{"train_examples": 26041, "spec_augment": false, "win_length": 400, "norm": "layernorm", "layer_scale_init": 0.01, "inner_norm": false, "label_smoothing": 0.05, "beta2": 0.95, "epochs": 56.5, "warmup_steps": 1150, "weight_decay": 0.02}
Rows from block 5, named by matrix and row number. Rows with one number belong to one attention dimension. Each number is 500 + 50 x the weight over its row's rms, rounded and kept within 0 to 999. All counts start at 0. Numbers have three digits each. After the name is the row's rms in percent of the matrix's.
# q: attention query, key and value (stacked) (model.blocks.5.attn.qkv.weight, 384x160, the q third), inputs 0-159
# k: attention query, key and value (stacked) (model.blocks.5.attn.qkv.weight, 384x160, the k third), inputs 0-159
q.70 129:474428470430487431457409524537511395557442397507516457536464458528506555479471479491499491492458504444462537477520522463420511503479656442478604437519497527483483536459576461410480467396527626442525530464451528565531560486445532516626429375560452511383520496448535593540461477457566488441531503445453516546536530509504539574480495378445521510499513573587499529590499553445511585491516451487554504470584497515555501490530495527447461479447467448483528466506480444509431497497481451
k.70 127:511517540521491579490433473472566586509491538599375585515433505499556461611513485464478456565537459504515513528454483550440515450398538529508578475444511427461517552502399428503487393458418497411497521508493519427491544539488512453513472641513456483464499441505580468495566563468452506506392480458466509473505519447519519534565520503513470444565527483539507463539527509456498430509422500408436517552528443488516452539471483491548518509503483371583543506378352412569505471504498469
q.71 126:543563517487498457497568457484491334585393550510522624568490437516364537455452550393458496448442449522503554518486482534579522512515512572582493549409487459469470489439431500555451580469537464453535472496504481562565508514448577432505561439484435523573500487577490439488532557508457553480487448467561492553556574507465435525563446599528498415494444519567530511548535411482494523524435518488566561433548480487500547513449642503517418518455479486504544492502463557522479539479508498
k.71 131:412546549516469462427514519515432541539433431614435439530461490408457572469469415395557545557547463486555542458465527479537477465473434523526497518575479480505558529458520575509514451536569534537484502595501485475527532502459417579427467566443510392544459490401470443536411496507405454445617523456501478492485495478610415454491516494489488439443568399502567561524515506484482545535497517500546496532475466543512582521459560515414519521439549472537580531417551448502473429434450574
q.72 142:511401592451536553547491473500499548452454579524533580454505472505479575590554507445452527493606471479498485487543444501542442474496453436509451541466447489441588515472558535478459467577539499402454513443440478488560447519563543508501489538516513497608540414509491465491447475473477446574461476522465500518481513489507464501560563364473527514448572508443607469413424494476550589473450564420547488450581451507493516460569591474547523380589488432454437565503492637518569485499484481
k.72 132:531500528474509480419427508506442430474504435510431503562403507503517509575386535468458452509448501573466452472478503594505474387478543540552501539463499527536496532508578561441548471458503414459421485511520552509530587561524543557469439425509488495541534506475563475525429447528405608435482456410541550612497393558533437540457517511494514517549552532538575552552555429469500421471540434419398555554413457490431511524469512452610580536513461563506550462499538490479549507435496467
q.73 114:445389557524467630414506531517487536455531423581524529496488406462494421570537511478513500555478525573528492522490389515490413465463567499537462506475471548476564524534550452538446465562504435487520460573560514439517566484516468488485456520475458464416508540487538583437478434508381573481456430472562512453456588443574504434495504480416472579442437471592456463467531493426592443499433449496400511550507563517502523473504481482486552564552459452502548483472443408595409497483555555
k.73 118:458454604469385442458549441556525484490477532453528561481482547524491477436536570527531451477410425443449424501506505463505583484452545526460565408420517580486510436447487534519527476422417412347551555468543451502476520499472471534437528541506529490451582563501478534446540552434545481420515550536431552540536497499503524407492428538563454490485439561609529437548470559541474493419513464560513530508565531475506392501500568421383561518607519529475484495480499417480493522505496499
q.74 112:471542448517451529495529459530450536391544488494501513569546527407489468580494534415540523608465451484434531496542493512462548497418454558512627574597553560451553473544586521515505550522534527548479526514618546466478464534622510466418498547487548404466442494493419462449401435407515497493489464476588480527474501534501494523498524405459552484551427428488410506416413481516501488487587476616476505524410499474487504605559509527537512557524481452471506438486561467546506507488480585
k.74 105:576478578549484466441572532490522519488527480484523546506462441443496395479485503610474493439555446558449542522450425541541497515535538533443557382533524471504509581501482462465512493503395549476487615421435419502484547456506513544488476561561519567488563571520578560437514491445551493482591489559481513435464529432481535419518510542548512550453483525474469572448570456455424615463424574551465587456536499390515496527429440470625482533500503514429549494546563437473466514586462544
q.75 116:522588437492471476488485505486550478528400490421430478517619465533505481408547473553429430473480453482432545572528508481499457525463481490466547506385479419565466536574533491466560473597541498623482496503490459411493414458440446440487557598561412543500511496498515517387537526546504548546495527435523535487554527602468485493531501397513422412447581550454498544531541571494481543546487560499552533482564487538486551427503426516586474512429459448477410504452510526492602501513569440
k.75 102:537665492473573503494520453473575516517517511443408464555497482536465528479522465490520530510543454397479470483421536450525472516514512490450430513592568422491479478607484599484556460537475548555505457474489462433469404543577541539510542582416469515553538449540526509582412444492444604580531483529522499488507531421489503548433595480495480501527575572455386482519556455478556399546535429499469428494487487455538519532468553476415473471476497583403488465555479524488452436447508399
q.76 104:495461486493457603471393479514473573487474545468514516473522462513494571493530512508496449499449548489532466518462510498386428492514492510612462479587666410469458467510527485516555573447503466508624443396575489449509504581497463536559591526475473448463546510445451460455494554464619578499506544483530460534518526511460455549479475389526439438474541474462479497499424428482518452514527609531457479465504450509573504518503440520482638527491500537448449577420545495549376537470458468
k.76 096:468449501523493558494487566553462447529507459473411583444421499463470463626531560555470594509477378487436466461485556451517521565540483476429494545406495480515508498475484536528390467496556517508464545489435434596511483479486478509430510556420518539447542564552612448411555501443434494617484508518434429469415548496597489487457635610507517520452474557515550475585521444473450514505484469513533533463542532449366518535434525532517473474475500467590473497498490564495566449523500496
q.77 090:459550449532504460553652523461568435547413413419482471558483527484530517499501471514517511417499509417493594545518526465544503618504501448592596470450490628531470552570485451360507526424556561458506593477484491512487495519401511468486474578509482459487494511535564417486518489564599538575478551498594461496485506479475524536514475544480448536516531532469487457483575470423414526529524488458538582361558465525508519566556535502600451446461525459450485495501508465564484520489524448
k.77 087:518490451471527383532488524494457525455518574490525478526477507505506482497457538517496424581572516473493438385524531533507513444362489532488548521532505537566474501460548550548507479527502531580554465404564506519534359466444513440506447393498556533525538502506460522542468488513430487506461574539443457588544574542500547469411530491527480397464529545415437468478422518511640583494611512473422452525507487461644539508521573487440572498570484517475481519510420436491449401500498473
q.78 083:453574529553516483512569498492501601524491432502469433420486597514531422627529536506501514519459517605427512485550465506450518428514477559485487388502474473500506490516517550518493520439467465465468512611567412470539596438505542539569417513566409544465637468441468483382566442496484491624523456474456495544543474475577501455535514497479480434492508472527607532541557429492545517601571511584417582472549513454492494498526408549518477460558564550486477452540500521476511492479474547
k.78 094:552478496466553528550562447529483474454448487466504544534528539491498532467499517445550436561497555514486485535514627499495491493526470406427441622514470641383427554553492462501520461559539509480516625437441423518475533468522486478501423439533527427509517460494494571578544446521343439514476564539559428506470516494532557494490564537540539469525398380537491441532535514507565514540545527456458536433433449492499515539415505493546630549454543539497536455494429500503569487444429487
q.79 092:543526517481462543496386505487463466474591515519489525514512592555551510627473527492555470610581479385544545444489444528474521521588459585513590503563464511445462552536501469542592586504520542533477477497388457488543557476602501523489475436537488620487516444537517576537556435500568528488468485456512523506433464507400483511535489463436567433459437531401455575506493503535474417482558464469590563403369529454535502564468467524547560500521510468463503530451532459517553472547546486
k.79 091:440533456517516449538478515409482472540505496389464469474466558509562502528488556490546400419478623533467484563361548564579571568370432514564559519482542432500488441539377515415612532492438507555483444488558455489464539502439467436537476485469512461431382470535535575509435590505559562637457551528512426526475506570554520463464505508492536482463452436461469508458533521524444519501544542535528542478548474552490431562522586494514482479475482531536483501536505468470459450493549440
q.80 069:466536514551480558541546559398511495497363512490427546521543505496442486584467435554548469469425504513500486547470497544446503543466456505487428531561494437575467466499478518430512501536511550510519489505503547426582608464496491580470534512512530492458451502476458470409489491538628545433499457382439507505611530498396497428434432360556500507623397546437403497458449489499481438530402437477494554469522442458535475496534540491466516546502468463481568588578534499492422505506480485
k.80 083:443446496485482519478519563525540460529448495600514455610554443587494480502481445462477526524500452497496487516361503453452499524540550460559609488536517438510470517570609527558468490391433424530506490540528425477549460505545405503459468552407476515478500469366533524476425531534589567592564505581580480571521426427512587532447454559505497519415492509404493527553517517538493448522524442517448480554550469557513478472520463369485522481559522525533456493475531423507513541512611454
q.81 078:476396443503479485559564476562433486485396568547455494510494474455503410505562507525542522512478465458561609485497514524516513572429446544506575486539459471471495487548583592518544520458536436425602519507592533540454511458533460462545476478446464488467474517549577451425428498434578521564555384546508546585463520418570477465589444433394491564461550632532520448451445543521474550550424521478578547497549539498551493505484410554489475436546551466553526510522519451523536501484486595
k.81 072:546541514503475479472523502504495571424516551469500515471499412492588540554561473416482454598483497521504490472544505572472414565489430429599500581539584527496578504496531553477386500559493490561492513454539469508462570412449541515511422508522458483488495461440557496453580578510484505563471506507515430546501462454553462488440561556407509529520368411440537485411547506457537513532524579514483453465593495493456617599506534512410551627558419460501512459496473507594584531497474528
q.82 085:476513418518509539479552451517494493468522583519443524623590562473608463545533497524466499555535472506534497588524452524530533479521501560449465411523513600564506456424403450567443533474501386458550487402491438556505422494473559520580482468522495468556580553551519449530520554511576487531516493539528601445381500524487547466412636429481499521507488484464556432488503515417468461583507407467589543566454516497551551446536502529562449422487460511424495543506452503485428529526453530
k.82 090:517433500521435569507473411458505423397508470476546571515583495513594501523548423546526553495576494417533491474546477513443435492522474516555579533368489474473517451483526500596513515499530518602535528439577536480514410534561499478515585534435471425506565547540518436494456493507432454425479588432469485478557416567445461433450486524494426464505451485543466533479451441460427621487477511522542557523468455548468504487519468508465592528586549470455465497534421499478526647531463395
q.83 095:545593457489444470580575549474485392407479480449558395466534530448562504555575482491469572478518469509419535465487418476512467466530433478455399561497548529534497556459449518566467449470452476544458516496514465415560352440440476483503575516499593473521548482471408471553577485626500512485567498511484487539466435533564479458505547483570501468493575469550520482514418449486365528483548552616546466587527413503510553490449472438477432563502513542452489528437543503535487530505503538
k.83 092:539514601460495458420525508517499501439559541485392476523565524535478411494483454458523732533574442458500603468543538470461428492531542443489426538475447504494526475558487521514499460465519482575550473407493497561563457527503496487539531465593427535496484467531447448453418479485479542472493471460524520454487542456459517574482468558556501480545537604515461545513446462598434473436429400506522584504420487507498530558512461624472521504556551512461512539455576579557494570516468434
q.84 085:523550495551500471492516512424498533532552549495545517523528549487559456554380528495522565562484446487432467460585498509480504489405413509490595507512461449553499546452437509558515478442529419509557511479380454486470534473405476497495544532542472554485491529557507507449481518450505569482416539454483529477565478429515583508551504543426571563396492472398505592482574619595515451467587528521562541446368527429518449536502462512553485495453513527576442541523502448414633475500573525
k.84 081:456473467536516457509489516543485603569568515448514524392530538450458530414531555551502501448507596567501437449503472541541568502405466527562511595505512496438399431565458520446585526449448541544559471560505552575485450462521492496523442404498574407448400507497501525497460529482494471414497572462490497447517538534505569550482531589472509485463540565431491458436485550475459618624549546573475463513537464573532495528612424440520499466572579442470456530504511473434464523456562529
q.85 093:563528457487412583550406482536476575502373664498535489417492480441529508541535492608511452486504474530501478516585553517425482523562471478529504435472485505525615567529473518475569497477471461491548507489434533490517470468471504535548533487562506496546461569495450423470550521531529444548549463499504584539540455440535475604541487429538529494547573413426599456418528504492498576493426473459537512538454522438609485485527382519549464500481469500518580506491447428412617453557534497
k.85 082:501515447466520548569525525485495476494617522545465494568383488619489479412488559541527512455500541524647544479478534486408527550424476513578588575454409500469506524498547472554481440518558438555551528434488388566400544565511494526506506440496508529442505432607524469507479556541442533588531485498434526448547616537502513509497487484493460442482540485529485437583533395503526508459464554517468486549541537544391552607479447541382498525461505478471468480471508544476481576540469460
q.86 108:481507546547419488560471483509509583511428440502498513508533540559452542500459456481468463447467470513530395477512424491579441478450465496523330461578564562467524471423442503466449443525483497476479564554519483456468496397506481499516486484517466542489481500392521469527601419490492539424545584487486486476584527519463493608516570570530406443586448441577503519578544481526490488492580576507419520438502533507458473454484495417567424497492462575605523476524484580445536470499451642
k.86 101:529508426486570462562509541451559497519448450539532505450542500606492508441496538477501583594524575468479492523502404442522466477598476447443549574501372516554450570392538524427522537525596534488449508595509514436650499529491419479550533461486478514574491452518553480527571439540568508436561558443485549501499512501547574545572453467536456556548591509482449461531557450526431544571521555512455533516485502523524471413397480435497500548476488536488552627452473456549489482466564529
q.87 083:446480454558449442467480496504597508443474578452521397540540544445420407491427587505473461573558516448397612558543473552480480522451456440415569469523455450519506513488495509518468573471492408490461478547485486508542486505416424473474485504498565556513505486543502597398497478513528568453531479471528504499510503468447546552439490467464556515454572402562607554515543413501454558510476455458583452447424495501548369466528552455484515446509546480519381411492572477439441465511557488
k.87 081:565505469504486592556534515566449511559550433418540473463471437521489555508493521455554456540525542495531473534498584511515483528435518489447424478485471424471575462573453390478537543558485478520568502465566438487452563434463581419486460526478450360476433457471490564578570479480501434585461497536427455487623468548538422526544426459544469523541519541452427506473502447517452457535611490489530487493548474446520520640552511510519409405567454445549432496503412592526488505514530532
q.88 077:491509430527482437462605581482520422576496485516597478499545604454569532452501466465512489491485541537486530452468452497549493411543524487455519453490527544494465505474472474615394539583420456463428549579467465517546427475429433462460429383521509499532492479594571491515523473451590594538523476475570446588630514430522522510437478593505449512464556421410549493586509512439456527507479495532585449469546463529466463461471547509523448497505480543546481521538445514514508423625536525
k.88 074:432362509523488452513479506533518545516452486442537502558521450521422475476435611502503595574499593535518543458504549484542532482481503478517425534535479463441507410521523422414462532590531474425575418454438533465579538437499412440488568423517439539476551473564486442520454464462524525518422495496377496550463453476442531558505416366465527451514547431436442441585549581474535500583484471518569475433525527520572462577488543522546477418511500561562473502481513528526490497448555455
q.89 074:486489485524510518489483549552508435580511425456486549460522549427586529486572505534480532404484547479493514543507481503491454515495448538492584526463488422426452439478447600501596524583430477500513460520508520480502493494500446569432537548590542589435496516424461512405395515513599580551483540545446553514593424517569537461538540473450506633400477530508482489481511468617413550584530489492517458478543491572472521465529534457425411355491428533490518464529508414505501557548493525
k.89 075:446484515477520558486540455502490556490491616458592579477566472539505457452538468433454489485546514547507503420484602510484503545387491505480442511530587517495615523549567540418468630474445494464554503482441506567528521371423491477497440523499481502571496479478456518547479524437540448501479488515468529493543549536476507603478469359511533529354485501516501418496449573406605549549511535598512516584519486503442501502459525488530441533470558536488459480477501598442462429440582471
q.90 085:575497465458530518526446533541430523547507522445541528460509428493499489567479468493446561519502490594568507451535518520433502493535437450625474490533386587516484414572593589473547437540439400429556472526540542473527467397564525519461409603448515533548469505475504473450539554591580562489453434451584510450549492352555480576533477514473538393514541447430527458491471458501455516586473504520527492532522604520542545480534480564491454483397479561447497506462498476477466465497521543
k.90 094:606514392530538504465535583434585469434488502479449559562409595452517556473584569496483450529549588447542514508585548479412543509491503570398472575515476485495529537497508566477432508571545587511543556486504492530422545521591516535571462338480438516512483450559539552554537527416419512530519572496505521518553495590503511529490586465467527561508504429530505457448475429422518524408475511507548563542450439514451547445503564501535518481532463456524592476500512527511589572509522514
q.91 107:495433490545390478476482488556435510472413520520545568479488496592487533458555490466469510469528616408592575527409460510505505464507563490370472520538537434372453483599539436502484492600490477480559430469514477496570525439582473513422468461473500474574519545491462479576525551423552501603465541552549488521445516505457469446582448497559522359495560594531610505508457485475532522524505493466468440490576516462465546508525518506485499413561530430536551519431498457529530492499599502
k.91 084:554481426549509502488445542461537405487488602446472558408551435445564443518519535583442444488431471464461553515535464569536436449513490528511533486440612464455500446451511432579468585558446415602501524534521554461463558429536429402459555552487432524562487481446504498428467495514425444514541452467542438470492471482568488538606539411530548446483527496537478470547516404468575436531494558506514484466544511510546466392444571544483550466457532545451532422419455553483479514390484499
q.92 099:483556427574539480497608437493567593571490507483537464535478522508520464562509535611556532559485511572447480497393519457503453453407548502502529476545575428524466402533508467593477521566419565519410405572572563503569431570565527491586515550450499504423491386441491456493558490558490512544574524559487506400528545449523492531547513419441454518514528426522497411500481502564536428528451518560551515473558476444466435574510508482475506513527448510519474543472502494397394523457469509
k.92 095:537486449498501449493583507525597509531512456616551447483619606540529520496534443516482484471515490556445540470524435459525507538523530477605496546463488541467587509448611528585387505521527606415560580476505496485575513405536447588460541486485502507509515506516418434488532547559466541470444465555571501485409321546506493554473470540527538491565494403541505434486492517482433496480521389590512479562563529456452501468491484524491465439515584475464491480415490532550515537451476502
q.93 075:554547477494492476575579396480559539441474524498437476506388537424534487499488453520438532428459526519484475575528445486466535536496529536454437501518479499482608462451471486439538579564370571496573426445570494479497610495559499550531426474553489565513502576508485553406535566534478519436467501499538559505529463431423426526588497441506513466474522496488541529490559472551419499435374604546519476530442426509462580454575439496508481470569497504475522507406591571568465578465498472
k.93 081:577434519491481557573531540457523352509509463487539459502471543581470486473532499561564448468465521479499578461505543415476416538402452502408532562573513510522603524429547536447517560506530452580415513506473499573468501411521446413536481562507479508487528483531448511479530466519505364473461562548451528445476512603550539560529488463502418566490462495503528526536647412517561577482581460545478512486488486549541446453488537454537426507455466447404459430537482479432445569428513521
q.94 090:481487409504540611555443620470421537492370451483428608525485457481506592420509468450596419372479496474544495451486581460465548517517422517506582439466540592484422489547450422402466523451549508558475458485493483537513508459531405570540456473412432453485423538463571436539449480467499558530584467458540501450486505417452498411560539473486494490511483460484516419537586515470616519449471518477506503499547506455531479503457488532511550466521521505470533523525510386512500491484449500
k.94 085:435423465487546494458481481652476418551467571561564552454422440533503421437450542475539449535404413555513461467468551514453478481440505431533566421466580574490546576492519487533542571402539465471457472453521434562528525518514429555533567518454470473496479467476539456409479524471536493616570532486477500518449440537546494543436603472519518412518550453520564517503590562426499521484449545502541438601606515511461558491508525396486471509517499489560553529443533480488431444562514520
q.95 089:514622445505527552606579484443501532571533433504517528467461464557562466595505514547514535493580437620529575519564433462508484491490477481642474468505492528543465472480360519505463550525473584502472516461470577456406442455491547530549573473492505560403480465497494481423418564572584477449490488483578510452467529430519525504529585684372506480448463492481534460510562550577495578485519547533463505473424508494469504515479484497472498506566558501536509533486484519506527454503467533
k.95 090:536421515458507547513522538428504482460467571476594531458580526572534515422532525491559456558546540534545501473475570447435539565461485491447461581495606501442563512489583491482431546487404635509465540517459522510589535608428424559544452404603570460432520504506521606471467527557387521384543484472514487470513533518513482466490467532492506567539420496502451478493416550403484578444526556517510503558530446545521465490504533509563630497537501457572460534454477487515487511521528436
q.96 084:508438415458535525471561464487478566450356431493518523456548494518488518462517556545515475485548442540515573513533396572558401520517533466513423473492486545524396429513490561561477518425593497441567629494507546527558430464515509536508461539506502493473522585512467444546484440466582512475485513522545507446397459505569419612444454562539489478456523435554513507581481521526565535423479519494489420480497478471556492473375483518471495409513472606498509510535532435501627409562480503
k.96 101:490372576451533613529432459518478537524483505356435479531461524540483488514497469443487454548481539530533438417547486467504516584567509525594559604519502425478489484584487487463499538532493490541555532491419484474538529557467548536438544465473548515524492466538503438483489493507535465558481514603543559509574509544587510539366543423605560525569501467522561503483515434554524459470569474496444503498473543529600529403495520500462515410544502478491488499577352423547439593474544463
q.97 116:535503469571529438424495497448400470486537502521509623633529553456561464596585570483525592488519587491530511511491524471454498465507419466442366407489519469446509484511462509512497496477539543499534428496503507585424399448599485384485635498543523497553470621585437591534427527435458529483436460484534432502444453460526522510523514529537541505474447480463499505441496495525520609498499518468448485467451456510477515454544534502477454485468559563422529514567490444589505562501483463
k.97 101:413512522463526544517482500542497478498497541466621463449525506506518503408601456552490528436441455525473478476572449473494603525427457554465536455443512533499383536498510607636492448579539582515524523487504465468476401523466595481475489532549595496438518432479454492564521491556492476473495623442463456572539423567556487487497504433462500457440509547536477511603456531544504450477541490448434462629447594527527410479550413468500481498469497543491585457448542516457528524461591494
q.98 109:521508581492446428495567483565436505437540503478482385482562484560533445575520571495459380551486445472455553494522581503472515510503512663515599624503472500462489609518623564582424514515511439509479453536462474502481452499588499403539466545485432424540456516494533525433543474544590464530505523401571515489459454495512452481480557557522493480446506600505535510483565557474460433522523427453423427510485470497580471518457573555489463529486547479474509435555490560535556454510551504
k.98 097:534479427498499510475531514492572490479520630525513495483431534485372559571535524580489469490470521418467542437540427504489498534463456480559399533497459507566506521478474500531563482466472480434618534575478575515543497496451518456515455529581421486453410547564530533448510486530501500470466551555513565513462616445507542453504564528492480472528409539563490583485574510455409492516549491528447601391570466412564557508462404521507398463497517502498491529499587461456490551445381601
q.99 137:563500513459503507490409475515529458530495478511520579452504388610484564360520531373512503475562533425474430478583516481472532475514584420508502468505529495424520603482504489456504532430510485476530477552608513507533564463417420499425377464499539546557477547553437584448536399486601472429520470444449503482484461469435536493485513504480475495524538526419564447497569483538438495462484480479490473625482556518528504530541454475483602512415582508522476443457490570523568571439484548
k.99 126:516449513473521455486477491454474404558553594541509462418407578489518489450533455512491599509560554563502428445471574469451497439441557555479457541533516446528410537452456470524489484500499563435553563464578491476505492573548522612457573436470514576477567457618477473529578455447546540457520496490600616445549599550559560493482491443502463531535542576500368529537454530520490438515482485514563485529601490500503508464552444443466509502492420490443477540448540478553451520581436426
q.100 115:602563514505508480534476491415549452496577579464485508526648519444451435534473474514563520483507475540492423566529436509498486459490560510475415569524335454520510490502359486494429476548460455470475482547441485504481520442528486462476589472559440521550504503449483483433471510560397533474446464571594530567417533411557495495494564549455483528527551467434499497541514497421584503461459582544539472420532489483462381502509532471523500587514499463438497470418450576501555469506607527
k.100 108:488528499537418442520436511589423466433467520406548461432619527456478500521536645462477446484504506506514547515479489484463477453568499516526412604470481567514479451605554518448501504428434497408504506499498504492535437461496592479532505531478562565526484444530440512478429423515375516418462567495581469549517496458471527477372369445577480524442504520484464578511369448472541524542482449462447510525561489522547541525482497538508527493549516450587470525475523463450481614552502483
q.101 134:457529492470362454437587486471518481531532647455513564460533450392508475478522575584488529432561477517433391455512480520543484526525550569412438651450463539482494500568421548451407498531479386576458468471522505558496457515564431546491550541459511510539488490477592492580550472488455468563520559449501474395451532541538525520455478491592488622450514496508417486473526465541519406435472512552533477475544462465545383438491509503520491511490475462498548456509496480510464463487534474
k.101 124:436412497499555622469528524487523496572527487496457473574445603617493462550444466533506508455518540521464491430467454481477529520493494551532496430426479487535545597523499514451455354617468561508485391588467460482460600517465453536474498577417504494577441492490430542469516423529598470474463638502415476486527503524525478482563493544466551471564502452529523541506467536504463555569519512484530503571449501469438537403524499520428602572498504499502545437564436524509460519565412539
q.102 135:454361476534495511458465467499502563375526553477438563518434474595539521490529533454572541514453497526459444484575451464525501555510556521473534599566477536479476491485499531479535563435536518497481436451561486453465440598475422517495488432473551365507481548538504623557427558477561447487523529387436603559495447426495510545494488482494471390543530463526483524470508473517485556532503456464495442600537552461486487522509587474506616437527490425433528491474533621439540437512555514
k.102 125:478495456457439455458467541541549454468531526514434476451556533522513523435607512531457553443561510488447499521453470494556510558540496522478478480492548492547537425473505559496501497476529447408457568463424594425520534560528539578556519387547446531440489479488502511471451534564520448412564540520515489510584503490504488585581525622424603533451542635459546495530431512528439469475611462445381483470436441499521493572522578534424448487520580500475562496420426625486530497495480467
q.103 127:434444544417497472515427476467453446527398596516451525480426494530508429512504500547515449615498588457492507450577556526454528420588483487404463597420548578515419421559519470536472469419471490451519475465532433583497557546401493608458607501509618482507482505527545542520468564492541601491432450468424546467475469457540493440578559504482489496414499471458509470551481505480498422459521554475516475510466483533551418450416543519538449565447487542449526440517510488463556435490520438
k.103 120:574586502476616425445580525504479494511569497485564447492526507494457506509565518479495453495519453499616534427490497501581454554526476472517524453492526499580569563496388488556496446534464417531545495440543460546521567503507594579543408466435560447507437453377526455530513459533438471544463538487491543460461619497537513504492521504504472393494439376507534450399432511522464516541542459595570479481539438498508469526590438492449534569417473547519535560487440431543473496546399506
q.104 129:462534530516376534577574464483495449496512388441530557503543591470468501435568554461495462453475546460464561418544477486615475451441430472480568469397537588430491419526523441504456517452458506459494568428606441562461531487455436456494477552491545445526528454521437460421511521457433508497469482455524427534499496567390486464540525578527507519544417500445557487537508557486591488475506538546438547513510505494460507555520423489541498460415525468464519415394573428453593486580537470
k.104 110:471388511489594491570579468453395491493616490531440448463495480500547458470517469539527440445496487562526504476525530512460413405574579530445511441515551581449461554477537482438506455499599532521476463486516536518514587469425416490499520513503528473429492527535632590467443431544570474522531632483498427496498535620531514374482469469430496584531517550465488483495526513469491611507539445461524525417561521482485477495505578547471550505485453475543541582467474586461481547512564561
q.105 104:407520430450540608557576529453491547498504546509501577486473542569477504509471473582530547502507502463453559472467464461464556433644468503393479542495555519520424542528500566544475512467579531435427508502459510553578598591541392477545436563511470502497518472545505459454536506539410591422498508513531521505645486568587459516417552438557487466514499561499495499485534503427491449524490519442485552473522578382473458535461410507500562437586525463518585506523543469476492579551471518
k.105 110:472418402485573528596518463488465493411499487433533585619500476482426427551407555524511529567478424458501494581496593504445473477527485414557447536510447537487481479497497538529517482476610406453517469475546534479617517492472556443523407498546547469467434399449486489549546481491473463521445506530499449594458540426504528448513420467503534538492452652539419479517516480508589502530537461417431461528508403556588551510496534467496452553483438568505544456521465459513587483537490515
q.106 105:443640495473461503496395605525455551497416434506456458525477485525411576556506455448445538588487415554455479515552462474425544493483484549482535416516478407378508587470477449551455489452500546530475452505542556510594498512505543435497424585418528558488497541512438494568461616582626479509501523597482509537600514497500491591479463490457530447495512478488443558590443491543479518534465556500561491515588427496539502509455430503565516416503483580532453515475493465504451483487528485
k.106 109:471475494437481447545547466455519564477507545473573469547499465501565491518542452610487500531594639559532454609447603472475455539530571520513444522478423528563532428522422513442518456592501535487584491494510424511479552517462533515537452469531445441559466505519438526478511558453423405470552498451397470538552501413597487513506484542520537444519542598509491469494492472481552580448536418483494543405442507466502516520462486473502358465669516537506400527531511480499476450500537478
q.107 109:502511445510510498383536458485539448549647506497501565541602554500486507533542472418455503445586540485506504527505488450516519490504464553526430474385394481501477498422624509488526461547466461541556492506416562502491417472512455512542614407450525516549442519498487537504458394613465469560552375467407536408474514485509521457534503416524502521468576483545487436466440414571485493523542491468464498494498496526537530488480561442550501514542524395479362493494515587524497475521506428
k.107 109:500531471570497471555501432405490518347444467492438487414527498541540545471484582474517504524529439497487531431488515525449372456491480495545485550464583412546544566474504579454522503559440598480596433478535563378454480571511523521482516516490586418498535454561539518566514534475398504524494602460529491505446421564488465528431415449521443637475459459535457430458453518497473489531470562494552562518482579541501539490472506536525574496521595495523510520383495439476557496513549518
q.108 100:438490430530379563524434547464545516497534483495505547465511423523547415489440514431532511426525482462516501465530481458530553516502467471509494473516514486523565556471524500534584480500508435563510598542550499517469456495470576353452396619510482486544414574474483510449458467554505466336505473476443502530525499596510485532450475497444574495518529562420499535529485456397511445491491649468527451543466519525424580541515495503558572428564581479573498487505498538484646447490506500
k.108 103:504438535522588524487491452521525570461474471467593526506611438509504488524498531586523481489404532506543440605471505537599576508502498486453490513470416465463425407581468475371486487467481523514532470617484474467526508465455494478514459407507443501468504486535528487485484559450537505569588513477492482486559445465462539450416414473509514464441555477494460571504556517502385597500416495548529426450461501488545520626490483478529556432574534529611448503493447506404471460486633564
q.109 089:557565483538479446524495427524467478471617581557545449485490553421515486518533409575425533417593497501440509501570443541414531509515542548472566527500511379582498520449387517525456439503546460507515457519505467468453570544499419484577502533548500563557572472486462510529603540541414465477506471515467479505486423447432520476532430416564546491448537414412542514564516478535500395547455353517470556534508561469505505491511460534582435474462528498572520499438535440530565489502427457
k.109 097:443580514442505407517398521430469413511595494497411411453481628531433569539569508507525469416523536516510600519486578484489490549515512522536553578553442532504501519487509536457611422522535565530510555493471471609471459435483484517511450456350518546498488466460438506485469478501540476416501558515491483453539439587512522419437521489517516555480506494526561525606507431568551498492563444459469517490474535511473497487488536496455464461445564599399449608493462557512551524507487391
q.110 099:581584464484505542526510453554553523448521531523565482493480504465552451564530423461582437537473448405441416568447419443445463455540486461430537409550506471547492544520499559483504396478486532433535487419541458511467529517553370605639482504560470533392487508480525536524456540537534460461532517506536569457413566488490511441520535440502490505536522448608533508536540604484390518518538467601523495509505493551449558486509415442409532592470493580471532476512526510507516477429483566
k.110 097:491525492435539335539435554479547509456497511486512455526501523457448481435524452496485503550560454454502601498437515517490515517493448446565448428504569479488513482439500539469457451443571512542480462396508498676394508581469511451503471494433480477528554559503435534435450450479499389496502520533553453523504506495552432419550602526604493501506347533528537550531488539507462502492508485481512458456413523462494561570581471567560421548479496475488562486552512464454515619535425444
q.111 096:518438431541456544495562428490532563379553630506506509537521511574478557555471544501600445528506544515494462458482477474475492536467519571425559541526400476505526403461465509450461474445526448443501455442496539558477531496482493460481429510567539567483552540494591502523475504506473467422544530448428536533575586517547474522471465408528499562575485416519551523543478500540642421457481582519525555566434439590501476433530509447524529521526479445464421545528624393498442541545501427
k.111 107:453519562457461507526437500497461459513535406543465367498447472581586477573489517509490490526493489548491472489515525466524569561507484471573561466506445560607497463464499519448480509510535572558546415500497490576561471523539475441480525528533463424516536573485552519465489472437538438583588438522523457592479405574540496490439480566503517541500557473479560504589597497473463446539521353493515644510494539496510435409511568506437440515560458549468443559408527537539426608570507485